{"model": "masked image model", "mask_ratio": 0.75, "decay_fraction": 0.2}
Rows from block 2 of the encoder of a small masked image model, named by matrix and row number. Rows with one number belong to one neuron. Each number is 128 + 32 x the weight over its row's rms, rounded and kept within 0 to 255. All counts start at 0. Numbers have three digits each.
After each neuron's rows are labels from the 100 images, of 14848, where the neuron reaches its largest size: "responds to" is what is common among them; "colour at peak" is the nearest of a few named colours to the mean colour under the peak. Only what is clearly more common there than usual is listed. The data: photos of plants, animals and fungi (iNaturalist). In brackets: how many of the 100.
# gate: MLP gate (encoder.blocks.2.mlp.gate.weight, 512x192), inputs 0-191
# fc1: MLP up (encoder.blocks.2.mlp.fc1.weight, 512x192), inputs 0-191
# fc2: MLP down (encoder.blocks.2.mlp.fc2.weight, 192x512, transposed), outputs 0-191

gate.355:128117086083118125111099096104076107101058165062085105176129130138073141168093091091158116153105119190086127085115148105130160128102125123105116118121120076102138190076128106116110141082130095123093133129120115133110173172144110122105090079113146154096138084155090161097090131117114104139137109123095109191127096120131088152132141120172064152083126086141152179161175046181172082132158111084115155146148131042221120108130151101104118143104093135108108127152139148099128072117113079072095166203139168124142056076103119120094090147101146114114109100163159092119128095093092083091
fc1.355:119113103145169094144190149149171180051123158099188127127175084094146096117143112117124102113157123081170105088146123149105142145116160140151157122108119161106148136123179162153135142141144157137062110090175125160149090113017104122128155044077112124073102176104150105154122087127146160156099153158068158126081092125153156119130134114169158143087183103175083151132142091057129119164148083126092127090156149107053184107137181118142114112134156103113096130110122157166090127147109129081131088100118132071116104180155136058133062147121130135111104069103153166147089132123084148181
fc2.355:110155127150086124133119177199126107123142065147147146060127126149123094078137123131102140138088122140195156193087104100127107104165030116105124153121200077103161110123134103152146131121157109141097174151099147108116162120156153169097131195173169120131142132103163090209153137115112163162139130148152118139166135097080094153135147194144160152118176104134108137116054184101110096065087100152180167095069105116131109131143149101107153173088183155122175175106106139125134130066097168128169083144116124082166169159153209186110116099130164161118121145110121109169096132134151140107
responds to: phylum Chordata (97); class Aves (95); order Anseriformes (45); family: Anatidae (45)
colour at peak: grey (78)

gate.239:109116201099114079148170110061163122099090130137173154101118185169130097170112130149152093064140104122055138139128115136157154115133088078108126122122097077090056104148130097110040191168104111093131155145094154136116117141150109091105096136141193106112117049148137110116173119153072099109135150145051097072129117156174147128144121122112104128153136156133120149166127141140162143088101133108119195053146104113143153187105157161121159160143109110038080083112144084150132075081185117124109127087162152091142160158120149116133137144115132117089058141133125188158080110119130114151
fc1.239:127167177116153196103094150165135057157172142164172084106157166142116151166177126096148118120135118053086161125113169162120122114095024153128183122126153185124123112125093099117144068140110117127170052138142197122094092135046119124166115091144178149136089104086089132164137116151110114177163127108141127138182132185112126130090139135179085132142177150195134132132081149131073145121038108132126146135134111166085152155121166136139129123169130136108157089082153126112126093122092162136180089092120129144119141163163196140124095131109158116134144127165184114165184166113131172101
fc2.239:150192143158164165109162119156146136139130105075196178131103131141135158143117126131120116106109089140181160045133142113126090194140090152100159063100149153144170149145127112083148070133136135157109087189177163115112154099112168124152108098125085158182149131130096193085147128120123146155134097085139111072190139145124104114138166154177084166139135107145147152098151127140121144184146071108101194118112176126086106107173150144114124093169135159113059118106139189144092088150128070130084103052113108069095076084142136054084141107108167106162136106124111113104099086055117133136
responds to: class Aves (88)
colour at peak: cyan (39)

gate.385:116134176078094123162137153087122134130100093113097143163150146133150097122183159091155172138124187120084124153173106125111093154116161131101141125175082177143089146061153149088177155136106118126069141099143176097139122138070140095110155183203138120097139155154075137155166142118138116127128178114061148161093114159135138135220092147118112146181154074108160123127106142182125137084159127123128150127161138119131162111145191117093111075169174134113063132080143092100151159140113105151105152161197163116156146121153080089198154124170150132168161110133168119161050061135169188108
fc1.385:130137073080158162112135096059097127118118159130118135144136157066149124130120150138166121087126136077141123175130124101093060142126116132112127131089119145123133146105163110056125171154137133167086076133118083068136114123132143073153111128085122137077148097072097142123095113077096161156100144100090102101094116103143094074132120140131146165132160197154151120143097140137120087110108125146094142062129111119122145174133091121129116092168106133122122107074126115139167110149121068140137148131163139106124102141071032156132102102084128166126117060090108096026041153092155251090
fc2.385:133152089115171153117113092144131166132126142185137153106138164136170161061095124124123158063100076136173169194129132099133086149072106112124138104063165152096135104160136113125120164135165101183158140098177077064135147104098113132158114156103094102174114071082126152086156159117135118116145124154186075120157145153156079108092158151139118167081136140160158074179149130111122105162103121127163165135134122166144095200096069160149075143102156154095211164096097134128127109128106077052181173148156104186128098156136103173094112086088109138157160126084143097143154142061162133116
responds to: phylum Arthropoda (76); class Insecta (72); order Lepidoptera (33)
colour at peak: brown (58)

gate.143:188151122161104168095097147077141117152131173096161090133154072190066081141163116106118094094082154133123107118095111128082159093123125099162110126145144084166117116127199139087097078114164133171148164147127079117141134113160096097136139109106099161120147118128094090113039049158087121084197126150123086134148099143103147162170088113082180098136101116117085187139151131141146085153090130163095151120126111124154162107121179137122128135153067106112099098178178150206089084141107182099089161171118117117168121102165157127121119128100072155074128059107152065103118092133101118090
fc1.143:127132130117132177147120177184124137156077093133061134173152168128128102114126161160106123140134171082167164141117163130146116144158082137156128134106116161143093116184114191171137111086068138173148142132106124116098142112119126118116159112137177129129199090130093165152228158131124107114090173128133086128152184195174138097116111194153063099125171193121142087140172122156139166133199111116178088102152153208095114111129105177157125133165092104147124128117133141141144080098184121112152163053119120139174124125128096122136152200084126114182179178104093160154171174118145146160
fc2.143:127174155088106131174086139120134197096105167168124187154094100154140156078157105143122186136140125115092188120124122116089103094154159151140182141117145153112151148082143147134151148134076139148100134151119166114147104125146183079076142159145171091162118139134145124087140147133165208174142156089123103181105106170166129077166094148079109146118105163141129123140117154074174029091133072155164142123153123190124117101128129126077067132120138083138109123102169161159156113156122161113131184098156209134175126149086142125146139077134142165208187174113127147150102130117201130186
responds to: class Insecta (93); phylum Arthropoda (93); order: Lepidoptera (51); family: Nymphalidae (43)
colour at peak: brown (69)

gate.454:124126100110106144192112175157117158146079096092122108135169175107089108121117137104112118143145092134100076127116100108137125143059080132106104129116136192127103146082132130153181055113124082064138083100169161142093156073109093106093088176164161099165150106063146092062097109202125153098126166124100183110074082099092110166147131133106162114133086105190091106137124149143133152179156149097087117135168122159112126088126092102124117146115120093147114044123105122109136171157089098114118122209188118149169100165088131149153088174146115128082139164120147133162072056080137146152
fc1.454:122121168106131155095100107146144191176092093087111132087158134142080057135109129118086110087155139084120134192130088163129153089128134100092101117149164138105102139131109149181129086154086113113114126130176122131148139086129121133105139121104112152151118135115167126036093090238105159162108169113161162139051066134068178132098148100147142096147148152105134107122177138077160160129132109075095181106138122156201157072122130128117133174127131090091144076147094163140104095119115168101153080131126108132102103165108136138149085171121141197122160147159087155038173093141069167142
fc2.454:145137110166177092148131095108111127127123147142110145175217111090114133180133090159071113093185137155141148156179097126145139120131145122173150167081125141129147120139104116130160163159169061126091146107140120138131127098181127046111093147192159102093158145176094079128078068146124097119079130142185054122078108143091152134112141159119127088080105190144137081136114173072139158071113108161136149123125182160091105074121104163098125118124149095084130083169113125122080196068110182105100132116127132123183129127088132112129144145098087162185156104109165143052141113068093116118
responds to: class Insecta (80); phylum Arthropoda (80)
colour at peak: brown (55)

gate.54:158127163119075171164154137186183127144149161191138102118155172152114142113072134131227185155130163107124149131126162123152142177149123150180139124128156119137170153156159173116153119186158178218116128101167114145178171168165181145116084123143150085177162158133158167152167144095177122183136189113144106144136144156163108151147181122139164145182202130123163164153174160159158154153164118112153162144177127126135147164116138146140158164154151164122105145183163182131141084150137159156191138166154143129120140090108165198175144142136167107143152133093129195152164095130120152156
fc1.54:120109076133151052106163099173140120102070149124123124133123107090080115099100088111150147112128137118097111122105061142123101167082102143091116126104131154179141123110121129097094135125096136150062144140125109078098089099100097089097075077156127073112061099103119175083138136138131132136089176070152101110153120096080135133079123084125138097121164130082092143130089123096136238113120106079117102129102078097139080117116085160130102110101137128097136121130129056131159111096115063133120062132106052142130109104077092125095128110161127121152214052131133184159144052107086137106
fc2.54:189166109112197114222155088210172134101124160099112165133111130136099146141185092098161126101143150170143144132162078180126146170154156158144136129152147209133069142125141103093081153142126149149139141214099141102167095116153128099132093069145110093096053122105157151090087157159113099203094114133126122094115137159091150100089112125107160124149104146135097142138089129098163184126120165110123150156091130117075104119090092173133105087113156163131139099100157071164166151149094098117114064151104089124128080080138104124082094151123128098127154062125112154103033107122121140124
responds to: phylum Arthropoda (78); class Insecta (76); order Lepidoptera (41)
colour at peak: yellow (34)

gate.74:127157146188090095101151139109107156098120102094090089128126093200136168146147113125164119193158158095149147138185090087066074166112145144165092143132140113152090135096168123107145124166185128187152103098144099159158111159126172154073100110094162160068121149169089180087054093162167120136140135156120121106159129127147164213139106104101161145154129130067184143159147144122216185195082173149133142188134195073117160146157092127120106146148121129146098130117119151144151172132120123149152106129111112128130131105134150171135128057108097142118187119083190108096107172114100125098
fc1.74:154113098075132133141087143126157130136161127177067125193129178077120177135085152120154150073143125167112092139080157116132164074121121176132155162170152155094073127173141159132137073085132159109118172137143094110100123106135088100137180174157118138177131154111159143166156157146117144110122155133109162123127117158146129133153126053185154136140103127097092078185105074047085154118088093122110130075158100160184070158094128093142097137129123129111132071102180082169115173142155125129192129120155088164142133106182119104088128175164109137129109095139133087083225076126073168152
fc2.74:134110127087065100163012122115128133206127124119093129097101157145185131094084122099112097167100144161127107157122064130124155123139104149067156131166066079082082165125091158154157161149092152055125174105088097186168113196095094151129078185098186139109126114122139093112115203142162196153079126146151135141154127148165149101115139160146135099115142137110096139134153108180071172119134108102149132078126095112168101134096101135098131103154107152079179191093135087126115134146164144066138124138158127120130108174101097161102147130086144064138165113168115132102124115143159148168
responds to: class: Aves (85); order Anseriformes (32); order Charadriiformes (32); family: Anatidae (32)
colour at peak: grey (84)

gate.53:123155175132127046174137152127089171075184112101126123121198156062149096114161101110151133109090173100104112118198085128151088114128145133099107136159083083148161101133151086164146165117166135122114094151165110089051121101108086165147095078099099132115137174112153160153165132145126149139124112167108232114080126114181129064098132135117146098106088129175136181149089146135108142168128146164197153151139210178163117178160081099167175121169129127140094109104103099181115167116125108084121106148142170156162131124095103182121127111141107207157129079129157120134129156145152106135
fc1.53:128148135168108105089096135201089105050131101091134132110138157103149131125126132117187135110088122134173126128143151102102138177155148161122123142105142091106103124108105112201147135151179141137080133166102105161064171092082088090066082098085104154168099113113099142131115067171107162136115122136143172151071099137106184071151104118115143112088105063089116104096081110087119086162108128129142117080138208191182168192129077130147158118141169128082102111103084143189127131119118121100105087199118146085149146118179065109161146154121139119124104113168129079102113087082192139105
fc2.53:130149116185141141112088123112090148132122155145150146199059163186136141117169183063141153089109090134196202139105156123137145130122095128150120130175192105151121129135104096168096147157211129116107099099132181151131186196112113120081080170099071153092131136151081123092107107173106140135148121150126102122145187154102143164153166152147159099069139081128079101083161083102131149134120124108157138108100121105124172114103095164134110123156133169179095108138140155142102071118152152150170135069094115087123174149139113152174134133139118068128141111144039162135176085104184196149
responds to: order Passeriformes (54)
colour at peak: cyan (25)

gate.414:133161068159087124105092141078128117087149083088145187101149077177112121168100094140101120071110140089090158181136085148114141137113118216145117163132121077145141111086160122157112096091176152151099124153145174146164159111097175084102142127153126153133128163162102065119132101140094167096105131123098139105138108119122194155156121150165122074088204136136129168071145134183155100135162083114072178126142106113151139118158075084142125117102150119171108106139222162137117097082112117159054093148112145189087121092142191136128080119160131115122113083103153151122086171180111101074
fc1.414:146097158144145150103143096063155094093137199106160131109167083082103145151108098151187114102186120168098117153094155104126089145105156167161078129142146136104140115125158207105100140154177156102050165151152114145169118115181138090158109131166140119137131190117143124114094102109148162082146108153149183076132108142125118090194063094158183083131148109139197129139115120128155062205115131133086193172089115139077126098118111102173162169142107124121114139190100143086081150138112137158143095168119119127079081192128207145160114161122133135093130135086176138094092113111129129094
fc2.414:116125126153173094113163141129073086180172160128138111091168154150150131183142089134225124098146152131131152088081172075141104095083103166096064140077088171158174126156109077086093152106120162162128160086107130144069098084141121153107106116134074134126155140119079077143153124184093098065147092103165157115165119176104096102126139162098189159104130140133122159106112140158103120107156180106181163162089169106129169088112124099131101162110144112127132172155117103162076102083102162143209169138144110070122152099066161128120167113139120137056108145113144099109139115092071094158
responds to: phylum Arthropoda (81); class Insecta (80); order Coleoptera (31); family: Coccinellidae (26)
colour at peak: brown (73)

gate.8:119119102135089130109159110125104135183135199042171150102161157170152126163062198111128142073122159120084115138134125123073140132103123135111175135152109130164164152100125161119095075088135134086063106109133129120099113068145115141158103109150128076060145117131147105176095214138127139132126114107104098099085097150063149098125137125120109102167151100102141084090096099111111145121139160167115089095160103140156137103155050170075137132074146167083065143122146132105137100141114118204106111137169072102133075128126174064144144173129170117180150109135074124122045170092133102125
fc1.8:154145144173166152097187104161137115074138105129147110148141194149096159102104159080144121133093088126141149159109183127166127174137054092087089150133103125133110091156107128107093129132117152163107178129107123104066146129152108142096164130118115181186158110091140170131162184122149123167149171112160156161133078124119131183116128141143115143120163177097145152191095144114129165102143130144217151128163104135128082097158185125095119152114130135088111112165159100197121109084078053070128168120171136157171215161141086147117085132118133181162108164150114145105230065133137129101
fc2.8:120110103149080096079153137140124141179065065136185103143131120159132149108114152136094137091138113146144191093134115164148081166112135098149121128156062140197109078104157134129180140182090126154171105125137117144122065177138186092057173132129181159146122146196166180111119134123091089182152179119129160120114098100145093110132134177106167131083146123154119109104123180158095167116080169145135142151109068153130098171181116103090124171090097133136143115115190139169176151114132075116096120170128186164120173189139099150124036133148177151130114090146129090179119163130098118113
responds to: kingdom Plantae (42); phylum Tracheophyta (42); class Magnoliopsida (36)
colour at peak: brown (58); green (27)

gate.136:119122142122114115127125137098120140137076124141077172131155094082171148143100160151151089094150131109120146157080146106106138094158140163125066113149118132113117099148130155112136115108104117125124133132119103144152127046083150138161210118133098044081084147159128098116092077185114159184109146086147106094089131139103083106178157183073106097096091100086102153135158117042138093124123141126148135128085119140077129075066170132137088115112185133153050089092078194120103097088133146148112178121101147138148064080100121045103128107101107063061125129103163106091151105107143092106
fc1.136:121145107106188155141099124217167162097128120095142130102131048124133137132121102099107165068163162170125097133104139157078062178100127104113156112127067196110126133119206156116154121113153094125118129153109139113173099091120120102048098139109149087139103146122096179109131109107111127102124104126097137152101148132106166127135132122125142205149143157104172180134141133138140123140083122129084149183150085096123139158106032153112168119155081165089178153167162116080130129157054131160184067180102070122069121179142113122145080114134143095125051134110080092137098162106108105142
fc2.136:142139106117073149151197137154073111099100067095146083104078137150135064114165049112140148186129123088114104116111129138182124146137150111113130097120110100144148137154166077039108138186175084104156093114145134096145161161175145133178086133094117181160171112149119151088061089127136103151131128116133125151130102117092179147099092133077129219148114162147113112070127191166106113108103115087092122124125096145104120150158087112141165143104093133087181186143167091123166138180139102128130150130129166157110169190135160163104177107139108153177139101127108117185036090140142131146
responds to: class Insecta (63); phylum Arthropoda (63); order Lepidoptera (39)
colour at peak: brown (53)

gate.214:127097132189144179176104097131143039157158130158159104048130087157154134106164065124205121064098192117122081135067092110119165087102191171160133142153144101123175122071185125114089131146051167141135132098154107099147096136124105150172108123166117142129113156178120109116110102136107144078125116113130109170150107128128089160122126091125184079130138169126064166093114150150065139138154203141114139093132140132133141090142041163138173130154128100118177130175106087174138100157160163184159128139153106163112107118181125141145117143121057092096123132101170135121101102128128155109
fc1.214:122070125122085073120171069124106133069115155073080103136147099109090139134133099131064147189148051111090147141129094123177130123105117115079133131091166100101122149180189030099171108145178108119132146176137129145156160142149164147159083138112083138152173126141116091096037166117095110179130142117130120099147124098145175157168050092086155125157150156167084143136129129147122119096192067069092138126084138087132113163115117121154076127120107103125092138135133175151132180153079122100124099111146153165138156101166133154129135174150135165084151089125120083158183085094139140079
fc2.214:120083142148142160111112129124122104149175087169137133084137117138136133192154091138185144062101154124153085179080181101090159152092172153173139139166135107137158103103171176151075134155070116128165117104123108184144119097162121125117103169131174122112140133133180107093117116072112139088139152140171078159152141150132080159064157148127181123053124185109136150071102141151070093124086143089151113137115122145053145082104098169119185146117112078109172124204113095147110071114172224143173133159164154145095135131104147129107135122160102122125121139099116134059063162108128158158
responds to: phylum Arthropoda (84); class Insecta (83); order Lepidoptera (49); family: Nymphalidae (38)
colour at peak: orange (26)

gate.216:130142107163118186128142162171168213150130135149137143156153135130100111137178157177155183137150153145173114163186118144152147175133153120131154124182048136159105192132105142181145162160147177097126191168134121208113148168092160116123123086111132093151124153114045105132120146114122106148155137134104125157111154136141138110096107123098146166149097216154128168131105192139144148130165132225141150090206167129124113146173128102221130109141123132152117140159166184159194151123145141144160152153109119148077138114142149139168125082142160157123170078125086152108113178152176160106
fc1.216:182172132168178104143065104144138171139138118169209178107188102118108069144162142174188137160174159153143162188176149151156147145121159067143158115142126125170091113112110182150152180138123132139089139104165164116143078127141118131143136087122179095136093177123088157094122124130166196131132093142110084149115148145179119107118119125185162150124100103118133091107171152152119111135219165173057180107147151067096168163164143137152164172120139103116128146176112185141146166157150126133124153152151145144114119148195155143134125129151122115137202073099070169148141189090116120115
fc2.216:131175097180109168079124111072114081109114134123114134120141159173124134140118138092156145153135193103099079114107113155087068144124096141138173120127096131117165145167078154168115118148134123100090141109117086117193107108098119145068103123197207173042117115126140163146131160173067122106036133099081095129077112109124102114127093145102163130134114154105150081162111116142215130150112121100139149118089096131100093170124150076201170087165091109127110157094129146094079156119151181139120132134106138127123156082065070087089119164094097135134083134130156113064167143128130186089
responds to: phylum Chordata (93); class Aves (91)
colour at peak: pink (32)

gate.286:124101118141083097154190132120103104130114154118218134073114094163171133165145156102172128108116108072110093089087067135085094119165172105059068106106126106097102129120135145120158125149112142093111087128116125132124156038117119095154120126134101089126141092117153085116146136129137127126087155111149150106092135111092149164163141180110098128120113116128147140067084193072090140095137112058125107150061062115084171080074135146191152125095172151108079113135078077070133122103116179144206084095112124097123082062132147130105131138131089102112162107084118139125085143107120067089
fc1.286:099111129145135149120124096116134151096081196096147102113119098130158049150111171081087189105126127113089111121094067126113127164159145103127180137117147104106119087116150141095149118170122160085054110133124122101121113096114145096152084134137107049105123058131142109100131140121174162071095149145141155092098175072088152105177136145132091126109080119134131125092100134073099135147153118106120061185078115155105110093088115163172119133084157135169089121061093091101153136131097121090119094136106102108097081125170153072075128158087096027145155093141178169137107163106157050087
fc2.286:125114172168143067122161104182117088104167150154142135124122064098105107169168139106102109120124174108141130050071084142149180087127139174118111110124116176140139080127102135167065118137098121089128077118151161100120135091125073075128109102124073074055140082139110182109143147081107113138123148091164175139128126131103149120082150170108126128151159122106157168108156147131156133189179117093101117175048112125160147115135066140140179094188159117176136179117106151143152122096119235113097108126135103158128108106155106112137149153168048118143192115093099147098135112163069093143
responds to: kingdom Plantae (83); phylum Tracheophyta (83); class Magnoliopsida (70)
colour at peak: green (33)

gate.150:141087084145094127130106165059126166169158078117132142125107131098103095151143155088113134072113155120146141112131078193121140100173114168092156123081176124132156119143126118152040128090075159127195156164110081144135134147102138084102086217072159089093131172105139147140093133115166123094148069124091150116093127084151063132128100137148115233069136090159128043111080145119103141128105141108150130151144087142176066140135152154130151108106081165174135097120114084032116084091141131139081127114158130097124148183129092128128118119134148135153089065118141112138113108159141151123
fc1.150:136102102112149160077124136115107101111119132078135144091099062124137117187148128100077170141146117133126112120082122175061162131166092109144124117080130133134183066102098085125078122114117120156146162119172100118168097143130142138078103113112152111106129150169139150084084101155153100150118117147113178062130141063116070128101144166062197160114099139146146086099111129134157171157120110112138174165152064113182104110110116132077150093151104188058129060065171095095148168082131109083098129116124101136206107170106123141083088145100168072164118056090092139092157119130137080125
fc2.150:128081125136140053109108166130126133104135162117175156123098110125084127135068072124137154142143058156135138142092137092161148117160121150200122080167102050160134145175145120155123106145108049110123068142088121148192070112168116162112170093138073103122084150117094216111094106143133183135137080141154150085111124118153185160145137100094087123151142141113161109128078117161180138075096142174124127154178117088123139147130150105116135104177169138122149105147162114067135130101100169125128122136082120054142036125123220151098082155121108111130079160149091133115128091122118130173
responds to: class Aves (89); order Passeriformes (73)
colour at peak: pink (30)

gate.56:119106094130139159172149120121150157090078161115094116107141158132097098109103103103141132163087110139108064176094104097116138149105121131058080148091192150075163124105059174166105129122114099114087158111147100058178094110119103111137134119132159099131154111159120162100121152113113129124101141112100124142083099148105106108126074096089070086151147125140106095213057099077152128099155089164148137137122140093101215151094125116158131137096155123129087109113090093153099166143061089152084156133123147090162063122127121068111129111137082103134186097097130151133112019096098203086
fc1.56:120142167111157146100131121117144101117123162154098175129166182150081175075112138188117119190135105158158158160144201068154106183171096116216125136142131093117185159113117161157108135096098156164115127151180148121136178114121124135105183119091088113118139114146116146098060144114150111084135132115094141122109139181121090122139136135162198188082067152162111151186170161101140229133178195125107118213142154150164119135139152068142104110114159128111137199138093145150119124134115127071118125088170102162111151120118106130073179117123096117140157146153147119132193087111125098087
fc2.56:135130105182077093162089153100091144115152112125151143140075086157212131162108099109120102107166135127090123089075113163088104081128136137113165120171090109079134127144136102157127142122139104096213128148086196157115201117070101170086116154120143163111152130145115054147139111068153145148148127133112171118130132067123179162164122153124142151101159106111097151082139189186082093126131086156102121057149055132140142143138113149116165168093172125141063161164141168108126113137153146159153166123109127109172145128150199142164096130151184131093041151162106127154084136170159088150
responds to: class Insecta (76); phylum Arthropoda (76); order Lepidoptera (35)
colour at peak: brown (61)

gate.508:103124174169114162111084102156135075122110087209124108131132090090107148077123146112107078144127106099132153115053119116146128193165165100171153153125163077163063104141127119100110125114088045126140141128119141079087133121112160117157104165132148148121133112169105103145139160099118136102116158129101102131133117061025120185166129165150170137129117135168064155114120122154103107108065145088140165148152070112138078115151146014138122131107101125152098158099111107126092094125100091099100126104082146081153136134097079152113052129138096065108095062112113117163112192113140127087
fc1.508:123133089190112133166080126162154107160115106164161040110181086102174104151169150096061131115113119181120092124110193110145174136140174090104148122165142164121095108131143094119106206168127207136120152131164143096177117138136157144118146163149070126136176127096159119114113131134160132130144093167109127164115140135186065116142158149114094104067103130135159099143124166150095116108137149174167161179132139217091131099129085197157181103160115118145185143081113117119104128142054155145081088168181172125088178144176109073144111149120157195139133146128156102134158146107126107098
fc2.508:124134101162085099103099116141154141106133133160075119095142145154128167132158158157103115166110115180109093143114121135151177183169148173085102117139130157113137147128074139100136069115180125101168087142140137132150122081126165092096132121119121118137138159168093174132120044108174141189061189150153111142124081134161129132166104145120121125175120164069138150147129155092180143184118066166101172166218154041107092107129130105135109169099139090145067162092121180090058120116113104128099131141113081165140131142156164087118159103122089158084066176118133172149109228125124108123
responds to: phylum Arthropoda (78); class Insecta (76); order Lepidoptera (38)
colour at peak: pink (36)

gate.423:117121134101071128109072070105123125161098144087104106146109131168161102087105070142138133184153152179172114177146126144119152171120142147104181135120158145154179119107106186144134099128161133068090137044121134123069088083148162158148036109109124109037049132101107078101182119136156189134156077139111095093112115115169096122123077076091129111148165150079053120172152115157101131095063116110142149110171167095154086153165074165157102102135135120117134116098113110140133142109098128137092104118109100086130121167107179126151101157126130054152087118109111148154173119156167126133
fc1.423:134114126111108086090163101119145132093131149119081140097181124090137181126139209091088124146092134144146123110131124137120163162139145154131148138132153147120131136167170121141143126099139144116186184180147103150221076166201088089136187138133102136201200107125175115131157181043088056130170124126115092117133106140087109123076161131175089108091106165112136161114059098160089129142176067123125139068128072078115124111123137147087099120120115110151123096134123105170112124138149121115079150120190167185143141121155093152113137155140111140142151114169120142097109070161186210090
fc2.423:112115160084060127155230160165132132115101146115176187113103099140136142216136094157132131179098119169094151104044119112125194121083162079129070159135165082163145144112097117163130140124138113182141127152190134153155146165132134111115155161152169110110103107122155131131046134134140111118146147129163118115159090058096160130148141172116104113107127111146150083097153199125107133141060156074102064100092142142085179167136191102162113163067141147120094093172123128129139092129169191112116137145104127116134140074167126153145150129146073150073148107130141119191103173127143103117
responds to: kingdom Plantae (44); phylum Tracheophyta (44); class Magnoliopsida (29)
colour at peak: white (32)

gate.446:125128113140108170121172101118072089122202162079180160146151107177124113164091161122151100070065131109059116152091152119111096191130091115083106115121138156129172118066070098051100127049115136160065168068154091134110139138121122133117084104101064115140107125150121042102153177148098114126114115122105156096117051141077162148133097148099101104158168178121112099102077097120176138167099137088081099103096145118170132118127128161124132089098136112096119114153078187129138134100131116196152071124162120083156129157111097125154139130129100125113147068124087175141102152122097105147
fc1.446:134102126113128164184092077199136108104093215147104167171150168161147159116097127180159080093147202139075037172113147154072157102155158203110135130105139150117145131164138131163106121140115079189024116109136143116186134110103101170119074128093145091153146086148111112172145157179175124113115139144139129115092114167137171094124165158055139138129073120162102079076153078186160099158086138156135104092087123119142145119101103150197106108135144116127127101089112127101141109104180113147150094130100160096137125135131143094117088129190119106104120110131118146174083122158143116132
fc2.446:104200141140135104152132115132140075204150183128155159120102167125130149187113110091112117091107129165120109104126141103136098119097171201088119121133109167140139114124117098087124137137126106161113170075138126123099125141055081126107072101109132132113179129156079111155209153142156113135118121057122105146133114105182140143110185132155116124152112154094136120076165066164107118189100203097109154118150116046091157096136112146178146072138115149140123168139084156053126097175163063102129072076161137093135100137142131114100175158086133068083212112149097133136121135137162167100
responds to: phylum Arthropoda (76); class Insecta (74)
colour at peak: brown (56)

gate.471:101090078109119136139122141052110109086065082111149112108119090125182066092119091080091159067141131102123092100109110166126133108150175142103118108137157143103084118111140114103140113194115109129144132126114136088125115060107129096123127138142101118164139135137045067104108118140122116151098131114145079101064112084072113118190160116130103089180113128087092131110096132081088070119112055106168159103132094029131138089137155167150091141106149099139096147104052076091093090169140146126131147134122074105137088126115120107118089176136088100101121129162124097142087021127141181126
fc1.471:139143141142108138132094128142146148174146131116143148145126137117108109123096140135148160131175146114137098113173165154148165123108096083119143128149090130105115166107151130102112175112148130133183134164128151198111139198188088180206087094116165120148137132080112146104121151090176140143173108151143149146160142121156139109058113108151187137115110150176164170095172122194142169163166175192074096126162166169158113192163128146098144128192123082150138134132206223171138147127110135134107160123081096154128126158121111135165108165117180171216117118161186161148127205111151062155
fc2.471:133118109091066151102087142133105095114128163089127169104113174164114083103093181103185076123170143155107095133068131153047131107038092110086164156068117152073084166153147103075145125124137150086144151170126167125131205141124106160160125127116207153123164120083159119183167137124158190062149097117117138109126186059169189150154144125098102153118122135124142141080145136206143086137124148109102038075130111092143142133116134137091120131103160134134124123150161127122115121144148138148171169162143087165136147135174153147187125150143174105098106141121133085158130120108127109194
responds to: kingdom Plantae (48); phylum Tracheophyta (48); class Magnoliopsida (43); order Lepidoptera (31)
colour at peak: brown (53)

gate.344:128130142086102124110160097114107085125116139130148154129101140117170137104146111108102115111194116090082150149083108178137091128109148206150176127133091097099200130188150095049098076195140137089153164120141157111096115134110101094116158108164130108125101138117115138095103206170085174153124114118159161098169098177093187089127070140119149117141182167116163194083193123152113096130111153183135114134135118146170137082102082212105115116174110145121118131160141108165118149095139165051123121160082165121166113173110147119113158120149133145133121163127111106070116050112091208119
fc1.344:106134113164168169150159155159123089128170099151162164105176096121083131150131120169090153120133088104060148202148066132122187128083197118133052137130160125160127125119135113137123126101152118161136125131138115116155115119095090115092150143184133119113090073078143123065141136101101118103123152124128132078139131129148087094153128214101071086104133061101121132088119135127084102140156088111095084032104115104073143158127163186191086125145078086125124159132097159061140175143112141054071151109158132095139148121058089148102113078135143134130146100084121109121097186128126175114
fc2.344:123152117164096124159101149155123119094126140153101139136071112168120177159158145074093099120110115103148165174080156071104187154136138157104095143122136131165131139063154154138131146108097083162124088160127076166112149139103139122139159156067128136124141052119199123176091148108085132170095182102131113130127114134154080187138154125156118171094095222116104136157093132144124096148102143019151148129098086108162135126072155127156114130128207102155165113196106107097115069152111105119091169142156159135150103136155175151092099126123068159139164040109128153121071163144100138089
responds to: phylum Arthropoda (67); class Insecta (65)
colour at peak: yellow (44)